python train.py --time_shift_ms=100 --num_classes=4 --lr=0.0046 --eps=1e-08 --max_precond_dim=1024 --one_sided=false --ema_decay=0.995 --steps=7000 --weight_decay=0.1 --adamw_weight_decay_other_params=0.05
Rows from block 3 of a small audio embedding model, named by matrix and row number. Rows with one number belong to one channel. Each number is 500 + 40 x the weight over its row's rms, rounded and kept within 0 to 999. All counts start at 0. Numbers have three digits each.
After each channel's rows are labels from the 100 clips, of 14976, where the channel reaches its highest value: "responds to" is what is common among them. Only what is clearly more common there than usual is listed. The data: acted Russian speech (Dusha).
# convs0: first width-7 conv (model.blocks.3.convs.0.weight, 240x240x7, each kernel summed), inputs 120-239
# convs1: second width-7 conv (model.blocks.3.convs.1.weight, 240x240x7, transposed, each kernel summed), outputs 120-239

convs0.17:525518558472498493499525504556536456542463489568559556492455470486524497523504476550479525467555495527447502439478620522544490455495503497581458482565556528512544445488524441437526450463541469530512589498496418512554465550439531485545493505472509451536487478524518516496547491510482532467456526468512501453520467541491521569478473515516526520477538457423471480
convs1.17:503411481555519508513513530463533467492540557523487497482552490489475491578580489467465522536547470464479562533529591534517534430478560503514491502525488445492519591588489532458412566484506533487532508448529528462497564554413572588523482506556512534495477461513488402493523490519483454473473514532502425453461522476506463551461505547432462437505434453444542548
responds to: emotion: positive

convs0.230:511496488477542463522504616516463466520443512460496525471513525460463510452482463530477501481525491481451572473536506590482558479537469439504499531472452535518582522474542568472626518533505442468518474437476515562455535610518480519532463529492487518435453509482448533488467481568524519481452500453553575492472481497520515506457502521536511456539503544517493452
convs1.230:560498459537517438468461437481489495435448489465536529454501502522532509518545516584536495494441525461444503474469489513466521576518402560478527498469547501517557481441467498493488512547471460504436526528502490436507511500424565507410438433535471535490513516539455449534528507585426550470494586482495413558550501507471454459519536474562420461496550467574449465
responds to: emotion: angry; emotion: positive

convs0.202:505469477467491484484560451508466537475565513492479548544508461508569540517531445445516535522544447494491500444516542454536451481465501460484482501466447478530557516459470478499540505494514426475536551463545593528554475523554426479511483495499489453508520499432510454494490453465543521557529505591541532457485514463541491505561522520519599519523521466500509493
convs1.202:498475528432472468437484430540497464580494486499520459462462509473504468539545498514541529485527503473481465534553440502465440554444475471464488449488559473555581518530471467489563484468518543501423584511488476458413466522501588539500436464507601496517534475459531529489465526455487487434534499483462520533521524534485510521381495454596446472517524554493473554
responds to: emotion: angry; emotion: positive

convs0.38:455536500451473524509499430515550452479515511449491514514528523507536538543415471510504470465499453488505555511540515456446528473494454460518521406494514527525496535441496501447484559515517497501406479484513589529555558542540469472519514485431472444504490540519561505504456501525538425447457559479557510458501474523469541523544506493522467477506389424502485498
convs1.38:526457547520449480517515578580484589461462486516494466442487500562509450542493504552455502450511535536527482489478611498546509493470519414560505509528474502486608443544520475525496527509491453467518531485471475515471565452459422573501536476462511445406468471513501512494517489507464536544510440519530525515537441433520516565435566506471490454489449497520517497
responds to: emotion: positive

convs0.33:534491540420506511426456498438510505554458469493498479538497470470537545493503527536485494503532461463426501426554489435417558473521541503464521424532528445503472593433472482533485501512435530490513493545468519478517535459490432555482512496494527443525468580502582513490530540541584532517562475507469496560488493484439484518555460561479492593480450455555510431
convs1.33:501481511476521508508510556470545513477478433554491494529505509456476496526472469420522535521566513481540515445458488445451469506495455543508521477451475501478469514575505501580443549462500551483448504528564507460433449511486460508483501475440503516541593490496482562515461502600498520572443524520497489499547521508520481454485510542461498524445536539487553503
responds to: emotion: positive

convs0.184:553477539461459559465550543455533495499439512492449481489510534493455526525524537446501473632486551505546525557519467512543526531524498453512443465505495507468534464545573522464570457531475526561501476571526500447517493528528575512569496537549442570518504473520468465467458447450481448507496483469507486511448525506449564559479489490484424474540535497435504452
convs1.184:525512461534506482461497538489444524510472479450575449482520588485472480524479511487470523459425465491546473481555462482521503499452584508448536456599584457461473547440596454521541511432492452501491466435540473431551483472503517500416528508450540452484510560501516513422507522502492485471606549504462523474543500422547531537478469512468518526537506547536523568
responds to: emotion: angry

convs0.16:420522518520520498533529479479514550533540468517515524442519450498421571503463525548587530514575518506549510493545521497510526516537459449486452454533485486499464514431420543497460518559438482478492470454509469502503507417582459494532510497459548503554476497417546505438517557501476519501492527560506510535478505479455467470435443488506529490488476506512565531
convs1.16:432495541467494535538544483579550456427506418529528445467507532565544540470536524500415561473475486504521517483476510594433511506470486481511528466474452492429516563560513539488419439512471468524554528490490515481437546461504502488461510519492420480485483495528467521506503473468619491474522500518475545597462497462466525545523499493563451548505542479457496617
responds to: emotion: positive

convs0.93:481525487548462383473486511468517469494545544478577467450511548530527547513495570496450537455468582521513499560484526478495476545545512572456487524542476428492538515445432521502490438525519464521475529494539521533545540496440512443502483526582486431506486484508488525482411509545525466481508551496514498526496544513514567578417530459582446466502509438476383448
convs1.93:512491495432491496480525535492496509461552485496461487511453420511458512530414475460553463498526524459468448472433462514483504487432515491461503461457501517531527454525451562512506454450483543506491469484544506489443486526493477536505525491427540387525457542519517529411559529422425512438648465550548471404437540497466493533509494497495487528504474485464488497
responds to: emotion: angry

convs0.4:525492465447465524458552476494454530554479461475470516551461525502550467411512482456497403500468484457494511476466468505515523368502529500498451538507546508526505555562515516494538530421497425504539469482403609489485443472534493491577568481447558505507521488496481562579384523513506474545439461531514494520461516451491509426526517428556502524512595482555562502
convs1.4:525504533426537492515399533466527466546541509485522531533562518480499507523505490498557518583550483544499455508515506558472549533523527485560464557442468502475549440440515485438512482485551437465493531579532450493484567601485461468502476533475430494517524503531472521444484468491438524520543461510435519487513562569484514510505559550501495453487504491541565501
responds to: emotion: angry

convs0.70:512494542423473443414499483473503457449516564590457505513500456507510479506500544482507476484595463488480461380473471464471478462533435413484538526511538525539529510516537484530612514500476476519491424518441483442504539521554482564503499545518519508526395437472487528537485487547511448457519453521514569568513513492452479492477553534444496519505482545608555480
convs1.70:511533461581527465594539526510570503495510443467559450500496480479549458416550467570477557486487579482593523449540467569545545438478523506543513488480532506515521516461489586520463542509499433420455503545466555523517486463445511460519508502415462511574509477574530440563495492505430554499496526478517495489492479533509513489516504514603473547531502483462501503
responds to: emotion: angry

convs0.11:479467490532595467421555554506445523542462466503507582492454513485513448517508570543525522479523489454410496471539537501523464448512508496433481550527514439456504507474503463516548490497517512467449501565515486505485511455564487492506505504507453499474534515497493500444548533569564458486468462490529468495536477547417446519598436460545493633491467453522437503
convs1.11:402474450519533513510571459521494462470456478477528526516496497500578492588523512470478516507525534557550495493460539448541467506505535504460487422523541547497510608437572455512444479485469554560564492474530554486516497569551463490480490481450413505536424470511481550538478534497477490507535477505506541498449485469547483499574551589488500417622488542463482478
responds to: emotion: positive

convs0.32:512524428505494477456543500470478458417503473435460478544479407466497454518504428488455545393539548479521508462535473512431467481426478509566525502497499531478521500462520480520516575553499499587480553508456498520492500556484563543519575479523522562521532544469522410449506506477505510537490504477536475484490517537552500497475483500470499464499577510545496509
convs1.32:489535450475573429451462551457497499450482476557475482508503518488499493547561425581485437608562455416459577523420454558503426559504526500440467474495410502500489462514506586448521431554514457475433477487501472479501456465449536561503489507559551501526482560413516520498466546525518488529543498446511510532541512534496516544529489469496509505513448459504598461
responds to: emotion: positive

convs0.110:505473503502518483409469475550429453468526522523459492571557420481444530495463434489494536532570549582547492478529484568532496472513492421476508434425455482516451550531471566483557517466470462480489509582489548462425423482479516513415541470560484515443515458514483552507498436526497525526543486466519553493450480559439563552595438511486498516499504454487514497
convs1.110:511470512522481499548512507499476512569507499451541489511494453507482461565507555422442553509506494454477443459521483437479560501469538517506483487475560490450490471522487481551578461501488553400524535514418514536456534526465485470552560441513517475465520484486570476540488484524556438450463504443455546424479500557497408533544545520456517479535541526547558494
responds to: emotion: positive

convs0.64:458577483451507487467512464435511405497635453492534486592447519514540548501479473506506465442450537545502544533466521425484517529541536515520480498523440453476513530478522429546538496468545505497523559562416461547462500479429495577491474467499496456515557438445592539499539539529488500495518505545468475477496452529538594560562453489532489472440548548534459498
convs1.64:495502519467539535478482529548494494466519465515575565474602486451472506539462622481497484591531517486507484512462441557478489489504504466467502493504515582509526470485483480508504538505470485509517467527509519454488524557535475532511555502482561520496491578492486449493520550374496504451500526468574468475458547504516552480484474513474522475550502440477457510
responds to: emotion: positive

convs0.179:432522557461460559477579529487462537421486506489436479482505497492369485429519460550480537511437504534498446516588479566459507492537525564510476419571527495487557495487540544559493537509518477460516454513459420509490504470464435503478512533417518502526574478497467507520492476532473455482553471475497523480423527492575442455534421458492477534478482521547590497
convs1.179:490507445531460437471467535482544506475519482459538454494523515563511506534530573546522539514513462492505554523510521495542497534523434546519510522473522522551442519511540488507575521420547585464521501463539500558527495465515509456504516542417486452485492523484453454459466463463502506536492523584449473492545485510476526449493538522550457501464469510491412533
responds to: emotion: angry

convs0.89:462496541569528496490499556466501522535530482442499499504421482423568536460472474463441482498482439527477533549472518467527456529487494487477513490550488525561492456609456478429604558476529464468484428407550497499481474526513490488505446435480485468501496503497538545537441492465447570504500468477511515503522472465574498382495514538491543509528565443469525499
convs1.89:447460543556486488471517494451496509491536604506506434511553422463423588514483506524581520424529541488500554531487516499442447476511532567511480519528492450474557502486541551432477450532543510457492513493454474514516530571529589481538477471442492512509505492417521470467516478514500466461474492506483458518485485556465466518486556496513449499456506465529521572
responds to: emotion: angry

convs0.62:505516514598565536534501504513534506517489424429537434491472505478549569502471488581515500484572472493558467491522532452454575467535508471519555455508495493510446498543480538488438520448432495451461510473513430476518486456456472508494501527494472554492531484483520454549500482461496541537532524514510491509526528436540532484509548438442527483510486527522450513
convs1.62:483548490445467491421489586457479509471491529537470526434430429523492480504520552467474494494514404477468482473474488520532508428561443506500505583446534499491520490588508497456498594516537563542437418498504500513518421483482489487540460510462581499472503573553572501530457497431468553500554427530544579499507538604543458473476477496503516447546483463497474584
responds to: emotion: positive; emotion: angry

convs0.218:520496548519533544484533564531466594532431513509449555387512479488476455493488434553510520454428440478491543479491502526587443521417498443484489563489518499525540529498488486523535483435538475580560527466497479471540490476492447459540493514486530512442514469514504535479429534529507486463571526448434521545435529511531445463480549496561523504540489516471528484
convs1.218:492512513499502458510560433496491484444442497479450457469474476458520491566499513456525502542486531480556548550513503539500509433508489474484433477455468499510462500520536506443510535460465576456462513522545510543529552555476476542520570495497605556551489506538501494463545472466560492498500501460471516473495540427408447496499448557543494419561522522526372481
responds to: emotion: angry

convs0.2:479534505497468537515568535527483526496461454501451501486380487493527458488465460519466534524520503463521543424531507541517490512524555444518475525471493546484508528487478515474538510556422519465449484487526551460414540469516531517422499474430468402580527536562467522473478569511491530492455465462506493469517441514555492505565484483511526504440529574587481523
convs1.2:464369504560506491478504428560478480471485479448510515476421521538553445452509502530557543516527500491420528504489534515496491526490493602465549539433552514499567511484496510472440523520461529528558485478559527506455508570523463448465473533445549504504502534428451472484541517456521470504600602523524480537543494492480461470519497446473480530509530514500588497
responds to: emotion: angry

convs0.130:514435488427448476520538486562477475496535534543513524509545510517512534470485539438568519539503529583541518540454492403554445451498470502528498512528500508530477513552501512572492527525533513510553507483474519454423436524528534494530554528519511503390467494423580563458497500479435502546504499452461470512499467526485541569470431502441494468474580452541628505
convs1.130:461580426528528463462432466483549517498552492483532474469531530454521495432499528536444496573443424540545517530500515465468492598492548454490466489454519505471570552493503515449389485573489491484500466523441489558464470492483576530466521552439494462530482473531516547546467507497430500495517501550437503482484502588543514487510450492449626507502515496508562509
responds to: emotion: positive

convs0.47:499561592462504450440451503524515530468467519479464543496483563558519434454535441507528463484512425510487464512546500460434430478446492501502507502525511569502467491466526528498479521519490474487527568523527512515578460479411477517551482452557440518529402503473473461519585501492493452432471478512520482541517451492524536494490501541435497517521423538487518460
convs1.47:528556527509489394512455497533488514497501467446474492472539469496496551454489454420583493524399528459455504471565448401515488481581421541460470466528500531460418537495452513610554502491519527497425478476503495507538486537540481524470530521520487485475454538509512505447612536542482490520482484535523466551531445465461485487503465505543521580484521454448479540
responds to: emotion: angry

convs0.207:468455552503535531475544462529507517524518522505478499465450520549523458561487499497483481550504511480455481464440470566517448513483573513514493471462523461540500454515429456496513553444554463518465428530516512485528606474515402569526471558498514466503529517527535558559473484582497557561472436469488479513472511486559523436483395488458517431444519477494513521
convs1.207:508460510514504575477553545451505469452532451436523565524481511504526528493474505516529482458485495456498495531497475489538477575528535475512476530556463515547544434488534550513528475505538516495510543491400484556569524505427530525483445438541527449473550483483462490543496478481458396477463505525453460491515443398455505499511470559483462536440532509519460467
responds to: emotion: angry