{
  "num_classes": 4,
  "wave_channels": 128,
  "wave_strides": [5, 2, 2, 2, 2, 2],
  "max_steps": 7000,
  "warmup_steps": 1400
}
Rows from block 6 of a small audio embedding model, named by matrix and row number. Rows with one number belong to one channel. Each number is 128 + 24 x the weight over its row's rms, rounded and kept within 0 to 255. All counts start at 0.
After each channel's rows are labels from the 100 clips, of 14976, where the channel reaches its highest value: "responds to" is what is common among them. Only what is clearly more common there than usual is listed. The data: acted Russian speech (Dusha).
# convs0: first width-7 conv, stride 2 (model.blocks.6.convs.0.weight, 288x240x7, each kernel summed), inputs 60-119
# convs1: second width-7 conv (model.blocks.6.convs.1.weight, 288x288x7, transposed, each kernel summed), outputs 58-115

convs0.104 [100 108 122  93 130 151 123 137 116 143 148 114 133 153 133 174 173 114 118 108 133 171 104 109 129 114  84 166 106 104 130 128 123 132 110 136 118 136 151 105 154 119 118 103 110 100 160 131 172 155 147 145  95 114 139 153 120 123 156 109]
convs1.104 [118 155 170 150 116 114 105 137 143 142 111 152 155 134 148 169 145  96 108 133 138 137 160 214 128 136 122 153 151 153 132 111 131  85 152 140 114 155 105 141 138 141 130 138 124 145 121 120 139 146 109 118 120 148 107 107 164 125]
responds to: emotion: neutral

convs0.10 [109 113 173 145 148 161  76 138 112 144 144 105 106  96 111 104 123 113  96 131 136 117 114 125 139 106 108 111 112 125 110  86 108 137 130 123 140 113 140 176 141 113  99 152 122  88  82 177 126 150 132 138 176 116 139 144 125 119 149 149]
convs1.10 [161 101 148 132  86 178 145 122 128 103 148 136 130 121 142 104 135 125 144  86 134 156  86 119 102 166 174 122  99 122 110 126 155 129 147 133 163 142 129  97  72 157  80 127 106 126  83 150 161 127 112 142 124 118 134 138 185 123]
responds to: emotion: angry

convs0.223 [150 177  98 170  94 132  86 111 137 104 149 114 128 101 111 127 123 114 105  86 120 167  94 129 137  87  88 132 120 135 143 116 170 123 118  88 136 184 135 114 164  73 114 101 103 140 172 123 129 161 117 153  97 127 151 130 129 123 115 177]
convs1.223 [116 122 144 145 145 159 126 155 127 151 133 129 131 104 106 104 140 166 111 159 125 113 129  92 138 157 101 107 128 106 117 151 112 149  87 107 127 141 166 115 105 109 105 141 159 157 162 112  93 115 115 104 105 152 116 138 130 127]
responds to: emotion: neutral

convs0.154 [135 133 152 152  62 145 118 162 131 148 114  85 125 172 126 145  84 134 147 134 135 122 141  93 148 136 101 142  80 130 181 184 120 134 109 143 114 113  91  70 128 109 125  95 130 144 135 117 101 185 123 135 140 125 141 126 160 111 117 107]
convs1.154 [124 104 118 177  99 135 108 152 107 164 119 117  95 137 115 114 104 145 123 149 117  89 128 128 104 123 141 123 141 155 127 164  93 151 177 151 132 174 159  99 120 126 133 120 109 114 161 130 142 105 118 125  57 115 158  82 186 131]
responds to: emotion: angry

convs0.166 [117 110 136 100 112 160 115 134 117 131 144  97 124 138 146 185  86 138 130 143 146 107 119 133 120 160  98 148 143 135 106 153 150 100 121 143 115 125 124  99 141 134 118 109 114 119 142 123 163 133 135 119 129 109 142 125 129 124  98 140]
convs1.166 [128 174 112 136 149  87 155 183 165 152 100 164 110 127 109 151 122 132 159  96 148 158 111 115 158 130 141 136 113 132 155  88 196 151 132 164 159  97 104 151 116 151 117 171  73  99 180 137 124 119 122 119 162 174 144 145 127 104]
responds to: emotion: positive

convs0.112 [141 108 111  99 150 141 130 115 153 118 132 167 114 136 118 161 136 107  95 109 104 136 135  85  80  89 134 153 119 150 126 147 142 145  88 152 139  98 120 135 152 113 115 112 119 139 143  95 146 147 157 115 140 144 104 130  81 143 131 100]
convs1.112 [142 117  66 137 126 142 103 150 140 104 131 164 141 122 124 155  97 156 132 123 150 124 140 109 111 173 135 117 172  82 109  97 106 142 135  80 116 111 139 128  91 159 144 108 119 107 195 115  84 152 154 105 144 133 129 137 180 104]
responds to: emotion: positive

convs0.197 [118 120 128 116 157 106  90 139 134 119 108 138 165 135 112 112 101 138 126 148  96 141 148 118 116 136 107 105 182  96 129 139 127 125 157 120 117 154 109 110 184  69 140 114 141 115 108 124 128 122 178  91 128 142 100 157 125 126 123 151]
convs1.197 [145 147 109 139 120 156 146 102 146 116 135 134 127 144 135 127 127 161  79 142 123 139 113 106 144 146 144 137 142 109  89 125 163  90 144 174 119 117 141 152 105 116 109 121 129  99 123 135  75 141 168 132 134 116 134 147 125 105]
responds to: emotion: sad

convs0.143 [146  87 116 110 136 140 120  88 114  95 132 116 138 179 160 117 143 110 113 140 143 149 106 152  97 156 107 123 116 117 116 117 126 138 132 122 103 163 148 106 104 113 155 123 121 119 133 162 136 147 137 137 164 117 110 129  92 154 130 100]
convs1.143 [141 128  96 104 129 162 104 171 137 117 143 153 108 134 139 121  82 147 112 175  91 124 143 128 148 137 116 125 151 133 123 134 124  90 195 117 135  94 127 127 144 117  94 110 156 141 122 103 128 116 121 123 165 169 186 159 114 154]
responds to: emotion: sad

convs0.29 [117 145 111 147 159 157 131 149  94 149 142 119 137 126 130 114  93 147 170 120 144 140 108 140 137 140 137 158 135 189 146  95 101 147 131 139 108 147 124 101 124 139  97 136 106 166 122 134 140 140 126 167 139 120 124 161  99 127 126 177]
convs1.29 [110 141 149 124 140 151 166 120 168 161 119  86 171 131 107 102 138 135 134 151 122 137 127 157 167 100 100 169 181 112 109 148 100 142 150 137 134 177 144 124 145 115 105 111 163 161  99 154 107 132 110 118 127 146 144 142 119  96]
responds to: emotion: positive

convs0.69 [117 140 110 165 128 131  96 144 142 171 123 118 158 129 159 139  84 132 126 149 173 123 117 131 100 151 156 177 120 143 107 103 112 110 144 135 142  96 140 115 101 130 162 136 158 123 132 146 110 169 172 151 133 129 163 137 124  95 111  92]
convs1.69 [142 131 148  78 142 111 139 124 102 106 155 139  82 152 115 135 146 130 127 120  94 167 156 119 165  99  75 150 128 131 148 139  86 155 104 132 115 140 125 129 128 136 102 130 138  77 123 108 145 113 156 131 115 125 122 100 139 160]
responds to: emotion: positive