A small audio embedding model, trained from scratch.
Model: 9.34M parameters, widths [192, 240, 288].
Data: trained on acted Russian speech (Dusha), 26041 training examples, 34.4 epochs.
Rows from block 3 of a small audio embedding model, named by matrix and row number. Rows with one number belong to one channel. Each number is 128 + 32 x the weight over its row's rms, rounded and kept within 0 to 255. All counts start at 0.
After each channel's rows are labels from the 100 clips, of 14976, where the channel reaches its highest value: "top examples" is what is common among them; "loudest band" is the band of the loudest frequency at the time of the peak. Only what is clearly more common there than usual is listed. The data: acted Russian speech (Dusha). In brackets: how many of the 100, against the usual share in percent.
# convs0: first width-7 conv (model.blocks.3.convs.0.weight, 240x240x7, each kernel summed), inputs 0-119
# convs1: second width-7 conv (model.blocks.3.convs.1.weight, 240x240x7, transposed, each kernel summed), outputs 0-119

convs0.201 [ 98 155 110 119  92 200 139 107 210 110 108 112 113 115  62 109 119 114 157  58  95  78 163 140 126 110 129 107  94  73 124 110 142 106  85 130 135 159 204 117 125 100 136 140 138 142 132 139 130  87 175 141 222 106 116 150  93 114  90  57 131 120 153 118 154 114 103  97 145 150 149  77  49 124 113 120 115 107 188  98 126 164  83 158 190 189 160 167  94 183 160 153 157  95 110 137 139 124 142 132  90 116 165  77 146  97 111 116 169 103 116  91 196 102 153 163  68  92 108  92]
convs1.201 [136  93 117 118  73  92 138  75 156 166 120 115 117  83 125 148 135  75 171 147 116  77 123 116  70 158 108 162 126 153 163 110 131 152 112  87 107 155 115 139 103 181 126 107  99 159 122  89 171 122 102 132 122 171 129 100 201 116 139 151  95 150 151 212 100  92 138 120 138 113 141 104 132  95  80 155 194 105 120  99 159 169  57 163 170 178  93 167 121  89 146  92 148 176 195 136 132 135 136 113 112  82  94 151 123 117 151  88 152 144 103 143 152 141 138  73 140  80 122 112]
top examples: emotion: angry (62 vs 18.4)
loudest band: 500 to 1000 Hz (34 vs 8.6)

convs0.226 [ 76 113  87 112 105 122 180 131 121 102 109 169 133 138 164  41 149 204 125 114  69 109 119 131 136 134 172 145 164  64  95  90  97 174 103 107 142 116 107 175 156  99 153 184  71 108 179 133 100  62 136 136  96 142  94 114 131 153 132 105  91 134 157 166 100 128 165 136  94 133 144  93 145 143 163 126 115 117 114 127 158 124 112 213 142  54 118 197 146  77 149 114 100 160 168 144 120 179 216  63 123 195 110 117 155 161  80  96  97 188  89 123 118 129 140 143 149 128 168 112]
convs1.226 [ 97 182 125 197 112 144 129 125  94 147 174 115  92  37  96 114 148  81 173 147 171 112 186 129 171 112  96 165  89 123  73  79 123 116 167 133 135 133 154 126 168 174 136 116 128 128  80 119  80 137 170  94 130 139 137 106 143  90 184 161 140 126  89 130  90 141 124 114  33 177 130  90  97 128 130 123  95 119 154 170 128 128 198  73  71 124 100 163 123 121 111 148 153 104 173 156 155 207 126 158 179 153 111 117 167  93 161  74 125 145 172 106 106  97 115 134 194 143 153 170]
top examples: emotion: angry (77 vs 18.4)
loudest band: 250 to 500 Hz (54 vs 22.3)

convs0.111 [125 130 136 126 158 160 167 151 129 100 108  98  93 162 121 131 132 128 114 142 147 147 104  38 106 102 194 117  74  91 139 121 175 163  71 122  71 151 121  82 146 127 130 148 124 168 171 129 131 147 106 146 187 122  89 136 108  98  73  92 114 111 144 135 115 146  74 137  85 174 176 167 113 102  94 105 156 116 162 130 158 121 112 167 115 121 155  79 130 128 160 101 160 173  98 103 100  90 130 187 135  94  94 150  84 114 191 144 147 125 164 127 163  70  53 128 118 135 117 131]
convs1.111 [100 122 155 116 157 109 147 164 156 195 120 176 128 178 140 163 119 140 104  77 124  96 107 112 162 106 165 105 146 152  91  59 104  82  96 154 157 164 103 139 116 133 108 169 161 124 173 117  52 107 121 113 114 138  94 184 129 151 115 126 106 119  68 131 100 141  68 113 161  98  97 154 123  56 129 111 164 156 116  90  70  96 143 116  88 149 157 100 175 151  45 124 157  89 147 191 156  94 151 141 104 108 140 151  62 138 118 158 104 124 108 109 144  90  67  83 113  59  66 160]
top examples: emotion: positive (75 vs 18.7)
loudest band: 500 to 1000 Hz (57 vs 8.6)

convs0.161 [151 124 132 120 221 143 138 137 168 149 124 118 128  96 137 117 135 125 104 121  98 169 102 142  99 110 104 208 119 119 125  10 134 118  93 134 144 143 122  88 133 158 138 138 121 130 138 151 179 162 114 117 163  73 144 114  78 146 157 148 165 114 113 153 103 129  94 151 148  35 133  93 181 192 120 135 129 146 179 112 165 169 164  74 156  70 141 187 150 110 101  93 133 137  62 138 150  95 163  58 105 136  99 128 132  84 123  97 119 168 178  87 120 108 149 132 228 147 100  92]
convs1.161 [ 95 124 132 142  79 132 129 179  79 130 152 122 159  76 102 102 153 149 124 167 111 135 152 120 164 150 136 178 131 119  90 197 170 102 105 191 148 114 162 126 112  94  91 142 130 110 190 124 138 185 129 182 130  63 187 111 153  67 126 111  96 100 115 133  81 144 191 112  51 129 182 146  66 158 169 150 165 122  71 144 146 106  82 147 144 131 127 132 155  79 102 133 146 135 113 111 143 150 113 170 137 147 161  60 141  98 196  91  93 190  86 148 125 130 130 102 128  58 114 124]
top examples: emotion: positive (55 vs 18.7)
loudest band: 500 to 1000 Hz (33 vs 8.6)

convs0.114 [ 91 166 138 163 129 165  81 144 145 131 112  92 140 108 118 146 123 148  86 131 151 157 119 149 140 148  83 177  93  98  97 111 142 114 100 134 105 131 112 165 151 135 174 156  89 127 171 132 102 134 144  92 150 123 131 195 111 120 120 149 120 153 104 138 136 130 148  40 165 109 113 116 136 167 168 158 103 156 150 174 211 130 229 125 147 138 128 174  91  56 199 115  77 117 132  80 117  95 144 106 120 183 104 167 106 183 168 150 171 110  94  80 105 124 151 204  84 119  81 145]
convs1.114 [127 135 100  92 153 110 133 155 105 151 139 102 156 154 149 173 165 110 197  89  93  90 143 147 158 144 130 148  93 122 152 114 138 176  91  92 119 128 154 115 143 162 167 127 101 131 200 103  86 120 123 103  78 139 128 145 122  86 133  89  56 124 108 140  92 125 193  78 114 141  67 131  61 128  62 121 114  93  94 128 142  86 117 140 125 119 157  77 123 129 133  92 173 124 167 137 132 146  85 138 134 149 121 125 161 108 105  52 132 116 109 124 122 139  80 100  55 136 154 133]
top examples: emotion: angry (85 vs 18.4)
loudest band: 250 to 500 Hz (48 vs 22.3); 500 to 1000 Hz (33 vs 8.6)

convs0.208 [152 114 174 153 140 119 160 126 138 102 108  71 154 162 167 170 171 116 168 190 177 153 110 111 181 147 139 129  87  98 185 117  96 109  68  65 170 192 159 155 204 112 133 161 118 149 139 142  49 146 113 139 215 142 135 110  97 126 105 151 130 174 108  57 129 173  72 122  78 118 106 135 173 146 181 100 152 120 112 115 119 100 106 169 195 156 130 118 115  96 134  73 131 121 154 148 125 137 110 156  97 146 166 160 148 140 148 103 137 183 124 100 129 153 130 127 127 121 185 156]
convs1.208 [142 166  78 157 145 148 118 111 121 127 142 104 130 110  84 135  88 127  86 158  92 152 107 149 104  90 116 174 173 138 115 110 135 175 126  95 150  98  88 123  90  40 116 104 127 125 103 131 161 138 154 146 121  84 138 141 152  93 135 135  91 109 147 141  95 146 150 132 113 150 108  95 110 147 148 146  78  80 151 118 150  88 135  92  99 138  87 173 138 161  46 130 107 226  87 119 132 171 119 117 142 136 120 141  80  60 105 183 124 152 122 161 148 114 128 176 168 212 147 123]
top examples: emotion: angry (58 vs 18.4)
loudest band: 500 to 1000 Hz (27 vs 8.6)

convs0.178 [109 146 187 108 129  78 158 141 139 131 154 156 158 132 174 110 125 134 100 142  81 105 134 104 140 146 102 120 111 187  80 165 129  76 163  88  69 123 122 163 153  95  95 123 115  46 221 127  88  78 116 125  89 137 169  98 137 145 101 149 109 169 128 148  83 123 153 113 124  89 102 111 145 169 125 102  95 157 120 169  82 170  99 167 167 139 170  98 171  98 114 158 122 163 145 130 110 163  99 123  89 139 129 121 207 122 140  76 109 143 175 101 210 145  60 117 138 128 151 147]
convs1.178 [122  79 131 206 128 197 119 113 149 103 151 146 138 135  89 119 113 153 116 144 153  55 119 147 113 150 120 120 132 117 106  33 139 179  97 121 118 149 108 120 146  98 180 153 188  85 153 151 112 129 157 129 115  56  87 102 160 155 185 104  91  86  92 154 113 183 135  97 164 158 152 189  73 165 127 163 132 131 107 112 146 103 153 187 155 105 113 129 119 109 110 124 127 190 104 156 157  99  99  89 130 142 174 144 112 119  88  45 102 128  83 150 161 106 139 155 120 163 111 127]
top examples: emotion: angry (63 vs 18.4)
loudest band: 500 to 1000 Hz (37 vs 8.6)

convs0.17 [161 148 148 127 154  96 131 164  81 165 117 163 158 218  89 107 128 102 125 126 132 157 126  73 138 143 108 112 110 156 157  69 128 133 111 157 187  87 165 127 220 114 130 141 115  90 142  79 146 200  50 148 116 167 196 142  90  62 121 115 142 176 162 138 181 149  50 176 170 108 171 138 108 100 110 112 125 106 172 130 104 112  71 124 112 145 160 157  69 154 104 138  90 132 140 133 166 112  78 151 124  87  87 123  88  55 152 134 124 105  82 105 154 106 150 138 139 160 134 127]
convs1.17 [ 96 152 142 184 136  63 111 185 145 128 118 164 107 138 156  93 149 127 153 184 126 110 105 169 135 144  76 117 146 149  96  84 166  97 100 146 174 161 179 161 148 150 159 124 113 123 170 132 159  93 142 132 145 157 118 151 181 159 120 128  93 132  74 144 100 116 141 153 113 127 152 135  85 138 144  88 113 112  85  69  89 144 111 173 172 159 150 171 120 118 116  83  84 134 132 125  75 123 167 179 101 174 127 135 129 116 186 149 187 158 117  84 122 200 111 113 123 149 138 166]
top examples: emotion: positive (73 vs 18.7)
loudest band: 250 to 500 Hz (50 vs 22.3); 4000 to 8000 Hz (25 vs 8.2)

convs0.147 [197  67 147 198 100 113 118 169 200 143 147 107  69 170 129 126 149 156 118 119  84 120  61  97 126 174 110 104 185 199 121  61 141 115 102 191 149 186  95 156 144 143 165  96 168 104 125 167  95 175 165 106 115 138 139 159 119 140  95 146 144  85 103  91 189 175  95 107 117  95 194 117 145  95 119 121 100 121 149 117 104 141 123 125 143 147 161  94 137 149  26 138 116 109 171  80 109 127 116 135  76  65 155 138 186 143 115 135  91 124 108 133 129 118  81 123 112 111 156 191]
convs1.147 [ 32 185 119 134 149 148 129  78 116 130 145 124 113 158 167 105 140 173  89 106 180 185  85 105 122 127  83 130 145 148  80 129 210 131 121 174 143 107 150 135 149 102  41 110 172 192 169 101 122  71 103 113 166 129 121 121 144 132  98 119 108  74 107 113 135 151 114 134 130 136  88 189 163 115 126 161 117 144  94 132  86 187 101 163  95 122 120 116 135  63 152 119 136 117 129 126 123 145 114 117 136 205 130 169 129 162 106 161 202 182  74 165 121 103 126 135 147 144 131 153]
top examples: emotion: angry (50 vs 18.4); emotion: positive (39 vs 18.7)
loudest band: 500 to 1000 Hz (33 vs 8.6)

convs0.15 [ 89 124 162 127 122 158 119 138 128 102 104 125 137 165 161 118 157  95 112 131 126 106 126 109 136 127 118  96  96 141 130 146 167  90 151 189 135 119 193 142 134 138 184 138 129  81 124 115 123 119 118 147  90 100 178  92 131 127 105 159 140  43 159 147 168 181 152 147  95  97 121 150  67 115 109 109 126 136 180 141 187 164  86 136  96 132 114 188  98  46 127 119 115 137 115 131  66 143  44  94  87  86 132 154 159 149 177 125 104 173 125 179 162 151 157 158 130 142  89  94]
convs1.15 [109 127 169 109  58 181 150 192 106 174 177 144 168 140  91 145 140  91  73  99 103  93 189  78 133 138 115  93  86 111 129  97 115 107 193  89 141  97 153 116 188 182 134 159 188 110 160  98 112 180 135  70 142 105 160 180 145  95  95 107 114 159 127 161 151 104  86  95 111 123 136 117 113 133 138 133 143 154 173 117 130 124  97  89  57  82 141 122 151 184 138 166 183 131 133 137 159 119 160  95 176 102  90 113 136 187 112 138 134 119  58 132  72 152 134 111 100  99 118 131]
top examples: emotion: positive (90 vs 18.7)
loudest band: 500 to 1000 Hz (39 vs 8.6)